Rows from block 8 of the audio encoder, named by matrix and row number. Rows with one number belong to one channel. Each number is 500 + 40 x the weight over its row's rms, rounded and kept within 0 to 999. All counts start at 0. Numbers have three digits each. After the name is the row's rms in percent of the matrix's.
# convs1: first pointwise conv (encoder.blocks.8.convs.1.weight, 192x192x1), inputs 0-191
# convs3: second pointwise conv (encoder.blocks.8.convs.3.weight, 192x192x1, transposed), outputs 0-191
convs1.2 097:563422491574487418463472463518432470492475547539504485471554510479514510500467522416490426477576455518506471508500452519556486516500478485470506439505454494556523494510470557490514488499477547476486511478557473485520480490529486428530446547515474450423550492497460583394526490497481505589527496602389461541417530488492469497551550479527520458537457485443478581468499536497494481493521512490475474526532516480540486510469491515449530489484515529483418492498487422477430486467640525503492520544504498556534489520474523560532449491442481557511520456436437438482550545469537502524
convs1.3 103:479495460528565474502535546488514536487482483471478409550493487499464554492480518526475478503514424526515482546552536479463451522506543445588570504481508503493522468365423488476432501471455506538570486536425510480584570549454464462502530481513510489524467492528445481508454490495561411505466570488426543447566517540532486473516574508511470526484501583488468443489590492531505565509566473504444460499429432506471506449518556455530426543496502489525503467446480552485485464504501496571495521505532414504566457497523528508542556512445530521464474584508535526529473475533489532510
convs1.4 093:498424557535497402542481521492459539488569482497554451540567468519512494465425533498526480469468465486525493468529526434507510452503436507507545514534483595540485411506481445472493501537506531437510497617499468530543445513476458561507455494487487541527518555550515515523524470457504491410556499503480509450472490645506464551492458527543464461476495540530471473495493552515466496585481391501489507458487455512384470574475517509547515511557540525544531463477463497523419467451544509512488507453500472520494495524432499462485533520528527508542523523496548458444566491569486471504
convs1.5 100:470508451504539546519511529514513583532482463509489478508494441567558518491523566519437370436510560481551547496447490534603469513463476516508501441506508579492549532498475504559432467502529592495509489470514484496495475462466497482506556486536454554517405467479569504441525472503509486443534415482492537494441490489479498482474452449584529448529502509461504452586447437465496454570513466509418516500395495491466486524549541469529571515523489458509578534454501496512465530460470515524576493435496462526478437467525499503459451476497484572486519535507534476509482535461553528526
convs1.6 099:515495475680463537513529512474567537451556452538438484419524471470498477567442458414471436492454500473563592533480520509546489516498518490456439463458504500449462547504428499591551501495446587532516532533520490476568545485498532542467531512495489515525520490495518500467480498505426583488520503488477491427457522541474496515493415514499489483488476497451574463476530495546545418527491504564425531507443523570448516574517528458505557492494574536456513468472495471516494486513490483511545427479552532469473530490483559510520500492530501570558487524463495508481534468493520520453
convs1.7 097:499510475501538467550597562511486523543454470449436477474553499516509498526541482510444539522477482577498561559530440533496466519572420527464558471472590476527512458526449495518524462568459486514484446518537484542492457521519495485515408459511513496455455485446534598407438502574469462482464559578527516531515534543493473502526428427463475404404517512554474483457542494473446505505526478462513538515509502451478497491575475476569517480437543517439497511512457517471506502510494474489504602490528495481455495515447472536495508516464509439497496490439477508457586567501522514436
convs1.8 097:496520487584421492461542464470523494577487495488529516493499444490541490485487470547492469434478447502473468424494453453582453488446468527432558531464513523531527490486428521449515492546444409553510525452548521407522505475466510447512500540552448505500466553517540520437541525522479483395504545512483492465514535641456474505511535522563504548539563535505516519465495501466517524468508519518500444524550487543573500542474494519505524501494532416573545437485470474507541476481513433493534475522546479521509543528504616533546521486494559472527520592460447484441533528550528481522
convs1.9 097:549489497478383441449486466563504505516502462438534546398444460489504426465527436532532550516553500549543530449387542491493454531488449455568545499508471521486477457506341420469478496499531541615490541546514511552471431484531487525417489470472555496491530506474517499480521504513503529474557461483534540524505457536455501401442466534516468525534441532470498504515501449528471505492500555464451464535504508499524502493454474489504519505501578459499529549548491432511543449495544527523514496507544545487527491495518524518527572483446522582507504520460517488480560482459446505515
convs1.10 093:452461429507449452491505528513458536540502533419528525497545519571558587493523511506533453547574489531456540497484517463475536505509472536478440524495549532571496509490484482541507498498571518540427463522484468494554518453511575550492432489447449504499537487412511490520420519507485539471527444521454410434521600536516525538529438464485503533533477487545496490586469534400514518396538492495513510529526495527474579535460547421532488488470462536522505549459540467545418468510498551555508515523488476531533518494582441509545467568487518532535486534495527556515543446501548470475
convs1.11 099:590433397528497472463471452398539526584482512533529439491509498567479526496458532448463455495465481488469528518446496532468467477479497515535523475434506541573510499555477480512574576484515473416545519477451489519515428465514426542460484458499487509499453501464474473532472476468484446544507505526544510507469479492475558513424478510482486508522516505496478404465482480460561480504467437439460466490510491501496526529512432485486497605462439515562474514424495559505483539493533465542481582558484470469507481470553483456487477439500515526453531478464598493469439519471367504529
convs1.13 101:575467497497481501547531501465475579459487487500470512567497525532514456540439490522521451459468524519497468467403539521534448534560558502505574490471564514466445502543488433430486525479471485505518485496492520593558534561478443422470560481576496511451445469447487481517474458485485450618514535525465511486449517516492453453438542514447481505483497487462530457548414496471463505551496477479501469485495505515428520471457507516434540501527441526438506482502554510442443432478539415477459438514488457527528461499489468618510502502504496481518480437441502514513592578446506502532
convs1.14 105:436491544480471472446465448505513509442552508587523497520473537544447499473548525508417544454578494542478467464499531467407484447520595495473429523461490517470496472480460507506567527449461566590471484501427505511517540445536503503491565495553501508496504508505556457519488474520491503539516475470543547480496486514513546556457496465525488605573430427438487475469475372540472511516518485394459464548499554534492472460442522561477552488484484476477532473513570486464534504524523494507504556555456533456435520506516489517505561536513483516493445518477567442503575527529444476492
convs1.15 100:496497530522477549528471607450526486570491492491537489529539501516509407489489434497418477525426505485516457407540467449490450521488472450536501514499490502502568437485433514473493467457475509535524493513471436518497524517503509485510507476541489506500366568496501493515557465535530570577516557453521480465492514557531514520422544622521490473497523558435485524519450500547515527522465442536479543498467567555498493475530521463488548484571478513445473494495472512521521418467449483511490444485490580500454493473408479478516522484474560448488446553426427558496571534481480455500
convs1.16 096:515508482544541507497469439431520494498581516436409517514501464519537497566449498477514549493501467527524405456515381468438529547511540519440476535489411447552574524564502504481556535503553536563502505473514450467533519499572511550460508443471442454505566515503484487538437458490549527495577488514460483433479478476494528517502476586474488479547445527547492544466514448488506508512443553511541493511523505513494499482511517515473534480446477423462528486448385509464480518496506437480435578451472529464535480593512435601517492444495506518481500521540528484445457505506518546500
convs1.19 102:552479468542543558515540490496479419445495506486558480534522417449507493597529487503489576492465499498454487476513591474490515480491505485552506443541506477548499518525615500534436541500427441591502576524407494427483456559509541559514516485547415475484490524561519488557550487523457456456482528450422511454449478531549543521565467555460515482499472516500492495523526474547485475499502542450474431439495453479513482558513523488509498542480418462443483474549563462497515547441515520506453505441499498507499472518494588473515480488486531485502518501496569478580549528440471436541
convs1.20 099:572474514543564496507506430540450405480547503419529501498481451468510468448539452485505517472521459557445533490527463494523512471457495500544507447458588531470509479456523509513392501458516510597485525559514529471537513487528545461443449499467470465492504476514492507480522538563542445532538499569547502542458538577424424463498574461516447497462500477489413493533500451445470495450513556478515481550488477535561459453474466424414509504562534565455483479497420411534504482477515498481519543467424540468484443508517555533505518498495475498466487485442473439449497572517511463515
convs1.21 103:494469487544434514513510454394556411502477461572511467533452504461499506519507481444516510548471486485480588451523507568555450476467491510468404480468541513485486504526541521416497485489454523490491499471428526505512435534476461470515497548499436515550502413581476488547483460520509484498477517506514497479497472485458558472537481478591441520485452478460535475461487515479517475536466495485514505514442504529460518538515510543497541513550620496462481546489476468491435459545456414446502525479576448485507577443521582514464509428553484505519527513570569508418591499481498539430
convs1.22 101:403484502521535481527523464554499490446419447485510468514535580477515539544461564524493439501514505444503488559467482515532457510458494497522443460543435524531479513483502522463476432489541524513527544474425422537478467564557554452509455477511465482529476450438494413532508511386479468525450497439458498500496480480543511431487462591475442505473462504523501571476501467513492467468523496452522542498509491505537530437484479553564481454469512504525455463468512549504512518408468474560441571475584488513577505489486546576589528552502524551478430453512477516532559445452501537483
convs1.23 099:529486451493443407472557477513490493542464557469500467468444454538486485434473493491540455435557475537466442523500485484536439444535500509471520517524490547525487510450499548507464561516516419527473489520517588526520526514528451553406515485455470503460451534452509478529527448479464418472478518468502491481561559528508558487629527522493500538521478563407483465490443583496507441543459496539560482522455468490522368497525529483502499508443519462559574460542456527442461540499478464543502501538563504517428495504480509461494487528531557512489436553536509513504456579551482467488
convs1.24 100:532494470448536476484442426451427471530550481544495494474515500583517522482552486563512474474476526452473559520464465487473532482597526449529499437547519522519499506500547541504462519536431529546495435483523521499439574521403492582473532474503446480475504499504491495493518460507520499638463512494501491504507531441513475530451536522562508518441520524480482473375484546510465521510480496426520452539470569542486484465598511583566525491533498515473540421471460445492436516487477485515505516541503505531513483408528541492466498488491514446540461552521604439467514512483439446512
convs1.25 096:546471485564565471456480534518574497442506543555465523515564511543525471518535517520506449460534534532502448481518548520480530503483494528493469488507416528538560517494486579464452592501444516415486536429486517491536478573526418486576498475483468513548492514497515540509526487549473539573482427482446511472470425541464522431482451491516499460517493501491554470501474498443492523501507443470525431545444557528433495484542511494419479537521485475494503519452527523482472504523426452502551464501479505487429514482459556595573467525520473347438500489540503488532459558483553522447
convs1.26 104:416539450483486504537524465400545558509501520498504503569531520540516440420459472520514478558446444449522468454502511490410506506478511487468493498513488530518436519484485446527492487565483504461546519516478459576526466501459454513507513486497430530527483492532486502474591424474454523604526562529547495494503488575482495489398447564536525540586498460464469481526530494515505530488482469428502506446438517574508548470516479547466464577488487487511519558500467513522516565466540481600451447458551481537501558538536492403505458541525453503478473570510498507473528486455515501593
convs1.27 100:483528449448573474430489545486447512529530509484472454542527483557518390398497452475489557522448427494516558484467428540494476491504547525521455467471539493536473539556529489473441513538527529468494536490484462542518460484478465522465479526549470538504476522467503474443537492470535503445473492467448495485522547482523464438500432505537524486446517515454519543542506510535529496423508482463546544521537551469535442494570543513461436468507507453427541388602452478483486523536475555550489493549423505515547480503503516591477562514586465469522443497480487405555501499521514545425
convs1.29 107:500566486481516565499461531509576505446523537522488538475584536495490439543518489527560495486398569416487505596532474468525464508478494540489570582524439534517529499495517526549459490431506513564517462479442498584539516493497505530440509443499511512443515500574467450518509521453448553574501464465558566569486518508469460482604517558526458432542502491469511507529461562532539495501446469520506515455569481450521541535443573536493477517486525456632511551536463506500475468494499482541488529509542544463510532469488486475527519492516482482530543498492524601525515454516507569512
convs1.30 103:477489454456550510542447491452490511486496519495429527520585498461574497504484484414570481512521455599501466487546458496424450517506492491611556510535488553513441517457475513518547447509522505539509480486504550463458527514505421545520468573466441528549458513462520476455495558495503537461491483451425453546446537481564583478441481507512521555517485496528510534539498552504522456514493504508561500487519477472560460489496527487574486521499577572502473490437515488451465485532442448486588498519502477484526512510403576420474488448498499600499522494503499562538457509485528536593
convs1.31 097:500483479506524443473468492532536528567544484494422484485501487495571487448554443476494586404500541530567463473389448488565478462518540525466461516544459542512465519514594517463498520518519476500453532510518486390536461546520542492468500461475482545500505507507562470449515493510506468426502529602459434485482470458500453462464475477495611574497485535551474521422489449531569521483506511508432538535517514496571498514477558454472497466505528567488529465543504510523477469449430541528407487555490512521574497534518486533457449535514490508505444475505526571542585467496509496477
convs1.32 097:502520412517580524537560439538430518490433481524456439475439501579519518504550578517419419497516494512555420490518548515460539561534495481544443479577500527456563507484473484506489411502486512498474577476488463483456475495522487579524492497493508508471471536561546542477449504527535471538510556574533516547516467445517485456488511483509516510558488454463554493516605503506515532518489530497411571552523469474536493541514523585510472545432482457494509531488552513532548514496518524505569502478503498419453504483409581456490538514515436495441469531549542509556519502485491561496
convs1.33 108:483497500479544479506559479490449463512495473546547515477482477530488501459512503524556430497497469556479520458479505469524391441561535557486509508560531539621504511554509513495509548504517497539512541472483520515499486490535395561504506507532498483541528570483466485560412542469425507473495470499474510402478512525554490449472465493516470503470507575469509572456459477454449452474476465468465498563492505450441524480433508511514452477507533424469506537472509546533461497485552555526491506616450572606511530459534495543557531506499490516500490482493617501542478461570461562434
convs1.34 099:533484403476456462500495525517475513430540471514500433485515464493525471576450529495468508507460463531492429463514554533471471527545483512526509521455450479544506602514474521495470492483558547494425518444530451540513546511597497534559465448466546563508440534544506497475442483472480473477545548498540513458472466519459469544521437537550427500457427517547512532500497471507542504471469483509521531493517598586473443562474515570538462515447479517521507483580453472478477508476501519488559528471528437478435504556500425474502566476498479535596444501539541518480404463452582499547
convs1.35 101:488463480508540514462512464484415496512501520508500465416515509522484519456544446552416441493541503531533473499519469480475536489507441516475515494538491492437497501438503479489457520568461519486550517553471502495430477487462523489463417514540588438489551494482492489550503428467577404503498487465545494503480481451461502514632519471557474484523441422482452526478500535509568481505519491510481429497507512447457472460566544541462486503584554487475533539546475504594460463525558592511512569486506498534492544499551450515473465553405518549560417507436502491496500487525573518456
convs1.37 103:548545516530498537515470497519558474459490536505441539506496511509550439514473536470471520527495499483488541437547411581557468446544554474544518512604456468464511432504488461447495541477452496476544546490495443461487530481533474448513534408519575486523467438538514426427521467503593505506436508549493524532546515528533393463517484454503530588510507430509555516479489534540506507541556525525426458583438522516465561435511458483508495485565544496440568523555482535490467474586455553459500521484492523497500524519491518456506468489581515524496443584534484474477528482504504518533
convs1.39 097:420519464493543483492415492425454477458444457454450488506446549528469484522504540481484539507534526512521547495499510491499514512520553465488492506497551504491506494438466554476417445538438510530536525460543499529516456531501512439495550458513524468498461533512528515512439416503503487539496526429488544474473488511502521509485507486469562513489469516505478510422533537560545491448513432504458512516441543467539447563529482510482437496573548512523589458521560563500615561501514464596418553457528458469448497564420529513463532572562586449473465525475516532497430508429456466547
convs1.40 107:500500485480482508502474435557502501506522466595590468460512520509540527508550484477481553516474538545426522455444512454517430427509483501492516498463441505475510514514491506530503490488525520455512550562538501635402444583523473501474536545532544545456491531559514524370472581500481519546518559489522438469440469521494418529540472537475508522601511517457564504476524487532479577455488465521448521487532501483522447483456485486538458575522514444501508532515489482488466475519504480474467502506508542532457542497501520459608461583510527539478471597514530440498525480476519561515
convs1.41 098:467505499501525353491465506550475474487529488416526490464563442428478475520511473446519547530534467500503521534454525478503578558471530495586498460468472481454490547515490542539495495493470450464532477489554545482508476448529524507431486494511477479456508435523515527501497449500531470468518520499481436380443529548442490512483406482422434433478538469527455542383458444507576482483490513526529507485483510519480493534491497510554493534479493497490539530521421462495514434510505541525487519471409529427461497466481564460505524462458424454445465490464543480548450475563533437535
convs1.42 097:525485536483535496501551465573492470440477502517456472538545468533591475548491494431513448505477486487452525416495479476475507487410558532458459531488558548539520472502522525473454457503497503520488505545497577515534458531567542582488522551503521423486507483525478373500488434480553434523470535557478437501564497495459537537532443495464515470481505611499459508504466376499525510572475515470515503558499465507505554473452511545521533469497474435501505494499448545523524438556521603512473521497551464568412525463516502466503479514439496478454495512453426555473466542536486500507
convs1.43 100:497561471581512540469482493427511511451534468609516405460552467563519531476498451553485513472486466456517501523542522474515411531576521469490470496522481508516499564537516437475518525539570493554493509495519494559536458575479517506522533492600460560529508572537556466512481576501525506535494409558462464474491450448517479525507487521499483519550435534497473507440450520469470438547488517491534509520469522487440467576508536465412494475556563465449475558465478439536477535494488512506518532501563485544489475535447548469452482469533555546559518475436489531570488518483567580540
convs3.2 097:517498515455465489543522492528476480576502556429514469533549519522440503499440519546492526565546539512492532528432512552492538550519448524454559514536489532524524476598508494476466509476451494437597585453512607501559490589505512477589458450556506498479470494496484571491478550482432490480467498504506519465470503524514582473477481513544546516449547527443525527465517545581561517466566511506483470482534533543527462487558457471520519429510427468478502532416530449538492489581524570481457477513451548577521472435465505465446456483471533503538504501483565525493568537473469483508
convs3.3 100:452544526473466435476495490445467538533543488474480437468456495547526426516404513460512391493418547509477436431484508547482485484420484503530476496491481481568433500445445533470480468439548429509528467529543493482545417539543467544523501441528451507563462478507443533493503472493487508472540515504424477478507397546452545470501511469510461524480413516533488459461445581483509486449571506446550433479497391517532525481466494498434454509495504510504527497479525537489470519509462557518497491480555521589522515537478489441498488534522455463497444524529492485554586555483506550494
convs3.4 100:424438574492502550469469540452517522483455429509472448471435546451485473509579475556551506512521524474445460508541486497498513515483499419489424472485480413482478507515547471490478495395458507478431500457401510528520447421473483465460503496454446540521508483533364519429534511509419438471462438504529470457468528461511464447506533477482433551430476498503478498495474514479497475496520489490480496404489533540581486507419540495476461578434489521472475570457506505472453517512512518482522507500545477481571524502492544469446440481501475458467467485442564485441482528522508530516
convs3.5 099:470466504466464522564518558553526543491576455512494510516537465461418472454540481475463561516495562525485538558539527524503544501464575452446417426544552547515474520472489460413462507496472461592488558502506570543455502487395518520488482564519563447534523517483494488563471430499571545483475503484502479505553556471501408496536501547471511509491515509513546436545452481482541480485476431524455457519508454509553539504542565470472517494507494444537485499473549530459563443585523537443507516486542492467495444546502478544532461465518505544496456546549433476558560466503435530542
convs3.6 098:521488488468554467481539542490516482529416521573527578587495544506512526479469436484566451487470521485525539421420439519467515503555550473508576488476501432500514522494527481543420407556464510500491436531499562456539470504510468539464487460537570454460428510486506527490540523487464501525568438488547495506543456455515515465474481544482424539472485552483462535499519413442445464469532454516453484463496472463509552477498504520458494514500542483486516487525493513531525552498422494524520498502487462406473477439510400550505508498462377537547456426472550527499558474498438495459
convs3.7 098:538514549512532479589446499568499492513524533544536476511498508558491590536531526552603511470534482523552478482529473529545532457539541597519512553568499565513488479559440518448514439580454540494522521535563500549533508502510532515523488584508511470560514533517510560460549517498535458504502521509498548488529544412560500508487449561542515508520534549561578523470552585520558593530504512513496503510456523501469482468491469480458502526533481541535554514487620520471484493522527518510507497512464530460495463565507465470546552393551562517507558514503581461447530459523538481515
convs3.8 103:505533492396558482519468520408539578599450491499467568528503475547527454535466523416545442477438498478466485491503513445552508513473483452470421478543472554480462517458529516483503467442513504444474463415519466498511500409493554469499533446491438457523530515479582492567467489538426553523469439463556566488470468469508547513481491433549498480483430564504510505487487534506511458548492497530562541456532527524474527511502448416487506513540514532488489535413519494430549489510510580458420550509466503564509508517445514500571544464563416460510503492510512525503507485468491499497
convs3.9 093:532479458490530490536544449515496536474503440615501487487473478535456422507429511476501533445401486540478535515499418516447462479418499503492548431514468492568527466497525567438501527445500543572539554409524448492495465485495481526445510439495489542495497483476527552563448509498518506514393494492520468494409456515527534452485463485453424483491522550503476510533496431504539526517464535518510501504540481550501473616478458453425541486495471443510444505517457488511486509451526489469392499475440510531486401502485529525496563547459485425520520435536508490520527485554505474478
convs3.10 090:439436516470592489441494560499538518445455443467490576452460490515446433543577502468541465468478512469504508513460493463517502530554512483534472529483479466507547448509573629464398460501456489444517571511499462491458475486438515464489491571594472493566469450498500530482483515486430479433536512473502532472449541461442447558546609500525516457542482499484517526497486491479510467518513489542530429496415500477552494467510494486528501565510472510515502445467494538528484498479469470534539458520477465483514410531451517425579465529465553551511490526485434536520481495447546446481
convs3.11 100:529535444511524586542517562515577523504499499536463540424526501516555526575548518534504578518460518500546554468541543502506526510541603496480531482579575466546463559520485456506491476573523469494492507569496467495442495446467488552483470561430604439570482432529441434505501571496503548550453554515476508523508519448498446471559515539482522538485480483437472568536519479459427498565510545504534478465538538543475526514468550544500579448558510519511532495484470468470549542432461518526474460521495444489488456444518493479523563523503404519502481524482546481549537477503502510540
convs3.13 098:544470447481501447466514472515453541509571479540488500561506498420512516483523544504569478513436572538492439495511500416403503524478482496489493551524497413494501503516449523498506525589517527426442541542453450491559516445505483508515509459559506458519452535439429535501545419532503469493502554481500537546392526443523425467507429537518522495512491522474515558541456508517518423510465570517526532481497475470491526544523500566457540550496555501524509458553508473520468518518541519498501532507490479513433491496452481422432458519472555424495541518521450484591499522520379437476
convs3.14 102:550470548491522498520466542521475527457515512513499520447453532498544542480502469584464540535549576556507547412470484594405474430536526531478521501432436492480512485512567496505524520448492487477536520592478563508516484489481471520467489468472578499492517494507463456509463479536534551478488554486511579559519490482576504516497600467486489513479498571482427438533494478457507471484405522508456440550468549567515481479493465477534508537490559437504433460545438468471604475449530502556514539527491444408470494448418459523504511561525529491501455485533469520524520535470470523546
convs3.15 100:457503560591513502455507491515576463523532534550573516457490483537584499504525542459478527459513534499515530521622590527530539498524482521503468569539489509540434503511491470532446542514531544471508519518520496543530482519538579517462425535559521542493574572491510472460558501504497470478530521513463512538563473557612491467461570418585428477580558491521492523528527484474433481491531497475466494536554545535490502515514522519463444605519476515493481466529452516496511450495557501470492449499561545486546486523572559526475516466501537534551515568547501547528511484536476476429
convs3.16 093:451561458447482535513504471460468432454464441498441527516431521513463469483480489441564475512533544567518484461541427474492488549466486485512391490475509468513503418442489440457478514446492435478518500504510457568445445483524526501458490521449524469451443501463550446469479537436511498470474497433560481455502473491513505522520477560482498504476500484430513525407538475524503470456557474481504493421502422577552444502516505452344488503494471516450486505518479485526503507461438467413497480492539482481517507522441501459541525483494533521499434586513508411486494500572511424520
convs3.19 100:456502457541510541541513503485465448549511600486495478505503421484527517503497420516580475407547514474468582579474575498509507526565528538455526456435616553510422524472559501508470506539460497462450477563517465418499500447473516524532481483476456474472429491499483491560458506514529452443430515531483501490437477485501584491486492524500483530454522537570497570496557606530519528420546474540466517431521484543486432462480509518526569470577556511493543530527466504499481483456489512513477505509483514562458565486487520526507511532451512512514510494476518516539537449441500590524
convs3.20 098:479522444517402518520524482476527562504507472475496497548527477508424546529476479497507459551501497489468525497510484506471475456489507378441491515534469526439530467476497501489533458621522406477531539492434507504479581526553439479517487477506540473537474495585539448444526489477518504533530468508482550481533530485449506518598515521405529487511460596420564488544519545508431555467544587562495550490502483479481515474513545426501590505520530466495529527437511521505521516488490559593501513525505533503546477531415491528521445556460512506530477546499450522481531502548408505484
convs3.21 103:490487560542558494501450492530511424519498505540483531552471538426435508533510487451545456518468544519414479515478499469457541489471516375470562472501447486584420456477466483525502502512496497571457518527460429495477462482506465514387500489572508430452418483491430529497508499504537453460524488496488449533575546508415496493498553511521534478562522495424512474523503447413531534501493418486499503478525494424486432522444467404530491473519484565491492457499554476497503515579417483488513504553522539503557494430540487492497492469456478539524454485495535554455479479506449533482
convs3.22 099:493539462504511528534524537476507468469519433479544483499525543403525599415477494473519487468529424431497481458475489491412454479514507495464415522542523536543554532487580474484486470501524525446492513466450515482471490486548463459500439503538501467587508499551450530587473481480468511499527453520527497499465569472527530521471544477497434483499540469571469556527571543492560480461538531480490516498583504465525416555473568453456425423514519460463471465451424507524506497519517539507374408473539473567505451525523515454517547500549528535458467495484529533505518468497545451495
convs3.23 107:532461462541493405450542472468516488530517498453535436391467393557523526475431462528512422490481521505586522499508560415446546508524542488513513420483453535496499431463460458463549485472518473527480490452512468589540495475499521485539495488415587442497469494487538556488509468476472429443482464472512512543514496478468535499514501530521559519471479469493516499516438505488544447461542516449473476498413410549470468397509522445489527461444483541482484516523460492472503464468462454477514530515493489499518444519482549515489432465471463488462515488507521494456578456429465443585
convs3.24 105:496465388484564485480512399485523481460517481524480508498465436495547558520535538426563550455547489467512427525470454454481480476487534545513494459445542490516434438544491525519420498410521454506463478521461529485572494453449499443515459497583504469550467499487486473458501499446558523488517481439536457403423521539472484430542440553503481494529503471449527486483494485561498480539468538465499536545445436510470451494547481411510474516495535493502503505491512443494546503496582460528450460412482438532407442473496505548500520448446511489490533448495466526502456455466446521465
convs3.25 096:429525456507519451485500492570493504468446394506492479553473471430483558504496460454526512466485406489506449487583486534524463540440481445429506470553479464516475419512501461476494420466504579524506485480554517470476519565505464454558468519508541478504476531458533515466462502491451486427554526545476448544544477483484552434431545512513547499502412484480475559545511468434484573522501513599467476547533470548518489456460502514460536501527472456450391497514463502460531531471484502493494549470526481483523537490413521438464568602454463483499520472533507528573498471486486450511
convs3.26 103:539546532507547480491471562601521496436415499541478513475455493491599561521480467491433510553478547485491558501499552482499557535559487565480504465497444479486499510498476512463527528561503479429451511446494556444569476460527496497449540544532546487538584552486548489542519501522458522514478502479508498458516500487529515552458545428493460511500543528443464519476480467481549507580535482465526529498509508534527527497464415505504495471495451455503606515505494548525539411508464610453530552588469449532466557569554525399495485487487543470500480431536472522534498474463445437482
convs3.27 101:484464573445475460441545478434458540486466525511576565576526502470471398487491498507561574531435556521508484484536483530505534546511508483631497530443574475467573530537552534442532498486424470514541553559462470491527480479551539508523544481469548511524440511547469487495457512533449430420489527468502514464468484535511518498515385505496428484480473543535469607535560532481489508488588570533540482529527539487427532505474511484487439443497539459464496500538461503476492518523480528499452487439529483480496476494504427416525454472500535538502542478527512532500477543480503513536
convs3.29 101:549541576547459491467522481508465526576530447480454489550500515431529429479459579509500481474409509514561502506468475445386517477494513545463447505443517456433527532540457537502465560541492459504502532499457446545489422522547484468461456525518500508510506531474481486449501491482494557510505575498491563489460459535494512439549460524519512467512490437484486486499547472475508531504447482484530504516450541425439483517460526475477419478472574491539500468539442503447447522455458537478474429426569494527463482514561496505466536528436421487529499502427502587526524490390447422497
convs3.30 108:522548513502483522465478501473508521536409548532512543480521490506590512572517516504425510422444486520450492533515516539494473540528586526488520436482542518499457536534447527517408493472501536490395496501527556513442493539536370528474508493425512438501527514509445533567435534455506577516481466515496534530492516533541475512520509434446505464414482527513460460541512404445508484483513525541515447479484518442535498515494578484440459486514496486499455491512451433478492471558541482533529541526429536521527452503423484512490537516557551492529511527607436493525453459440526514550
convs3.31 095:540416484491489535495536396530478560555564532418515508543523543455592518498461592506579490537466506459509556471500449503445470389523594509574517488530502509455538552578505482487512483457577492490452514517574475537514475443490467485478484497549473476426406491518538489473495469504536558514470485524485528421523504485467500467426483544473538485512461607490436512482542510520429542472469479489467519546524547521485445536481416471540540480440478509536479561457463450467504510502545522502517515491510519521488545534420473495543469468560484446525476485484500533494527499486537499565
convs3.32 095:488517416456470517511512509541513513501486471473478524394615512525526532471515491473583528556478489458556393507501444547511537485507489525571488491500503474480513564404446475496535498544593550407462504474479502467464526490487514534507575568511438464475497462460460535499494542544533573482500542624522482529530477538509505480506514469488533490463572466551467522433477410497494562518511507466446443491428493524491508530449482511530471526474468510499425520545500570539484569481422482530516512454560479530486461490484471492523441530492481556477553519475536484532517513472472398507
convs3.33 108:550489538515512463436482550603457521494436519539531520465499482459488495513440477466444520486530473501530433471519550494435500534456433502513508460525526460434550448470546487513457563470529494483457447456400487519453486496406500490534505532537488447493478542451510511517490523507406440433454469460513490533473502493498486515495449510519406515482496524540488561527462443518540559550540392514486423517497504535402514574501554471436485483508499510514501579481504502519456439535484409484500524460417464496575530476507491463534505511493577484484572555546438478464462530519555518510
convs3.34 098:503510478504472541528578598546597514471558518504558462496526526487422494580512549474439493466546614436473478466497482556497451491482476547535486508572480516589510540511414525489498554495558474453478565485478480513540551473488527564553472468520553570551489416494465517502526467517476536463504525479497496459449563497497524472504451535511497600554562478625569513525552508511537521526563535478499443535483439456563553498520508545515524492458435464483578523506504496550530514541531490537574485482486529468473508471510515465546435544529516472522537487504528497511505503471484483467
convs3.35 099:432444500458561502553533464400570515559531492511422520514606465534497601487454499460503533499478531520559492504520525554546444496457566511550576509495485462492469521472541436551511517480541500503518433516536539576461532471502558535533505453484494529509495482555473396443524462460540488490485594478496472506516603505512508465561490536510542531527454507466487460481521520491527479563459508491493548552501473432515456525482439415460517501473494533485476520504439503551478519491498518506477501473482451533489481565483460474451478475435462466528483497570445513445496480548545434617
convs3.37 104:384526566479495548430476475498405472527515405489477515484472519460489441489600506570522585469513472445573497533519468443454466493511496458478438493409533444512612500492512522445520518468480486546539545517425474479490522494597512473514489456537502542518457491482518517469463508579448489535481491485490511520503502468491471532543543498472518527493420490558513529515490520503488478514463464484531535521470534448486492469538513479503522548512465426530529498461467417484427602456437537408522483415510542479459482529514493452555498476473431516526430547480542533496526487455474504517
convs3.39 096:511482508482481532457528472566514515494481511414489487583502508456535498532574583479517499511522548555537578515507551530446510425503578473469525593542493498493537454530541505553431419495459537533459528523467549437544470477486501560521445637551566550550538502536504486540492545508484510499532580477496481522546475476437552489552498498484459431496479510530539503519528434397518521542492529483585480459531484526520494539500517521481470523527440477446521484492523492519540585537464455525491458478455537470479457497460449454509502450510577486508556525515479442439479486504451568549
convs3.40 110:426497612514507532520516486472443483511551454424517509452562475581539502524478482474532509503486497462478525409530516562500497521523542534552563599517517533513549582491456524501494429488461509408497553536493472541544441440554474476553457507497536504494470428470468574481541472524510516565542571517511513445515519482507464562514584558492543457502543422526479463490556550535505505530555508506486464485450508530538492513500455497499532522501560471458451630501542557453498475520467470490467520501479504564521473425457433518494490536467465551417477557493462542483502480468499514527
convs3.41 097:501486480511605434521543480524517485497512475532489513480431527424469485493409467569455559486568559497510557463469575542520452507431514473428484561462477506513491497491501489545500497469472571488468479540514539475444511454558570426566498538471543475523494548566510518581481434499524558438487452525508429532526466468446431521550536520520492499533440471505382528509515505541549478490504519466498460514527489451478488538485476420506501455503465439562448529536507448532491512497518540490482505546487500469454444542514495550468416511477503465425523534445462497505495548408521545424
convs3.42 094:446525543522520524499561577535414477447480489566508524513467503478463484531503433515441545514448475542443556529435548510503546554560522516553594451517471542538536500548465493500532498508538554442512452487522495475484557499525484545460394550449540512489490492481517513544504535572431473505524523588484576479536498498497532555533427577457514500501541522538558505514513473533372525544500524470576487478492508513512479542542495505569435494498465499587528443510512441552490477502502551527512474467408479447536464497540530452514480502497534483543494599565510467518514468503506546454
convs3.43 104:478512564500483540549522501446606460440461500423433536435487551548554546496471393533475601567493516510509460530472432479562562474527503439548480478471494514536555463487504486492532487480545568427545528556527521520594507504496500523469480534472501416517475478541471507525510555460474474554482591475502498488574536492460522476468488509491524488498519506494518562435502520478498449530452486461492549468485434475515475474546482492438496553530465540479451505518422449557485485477539434565460489558559406505502437474525550477541444528541526513455512480449452535475532486455500471527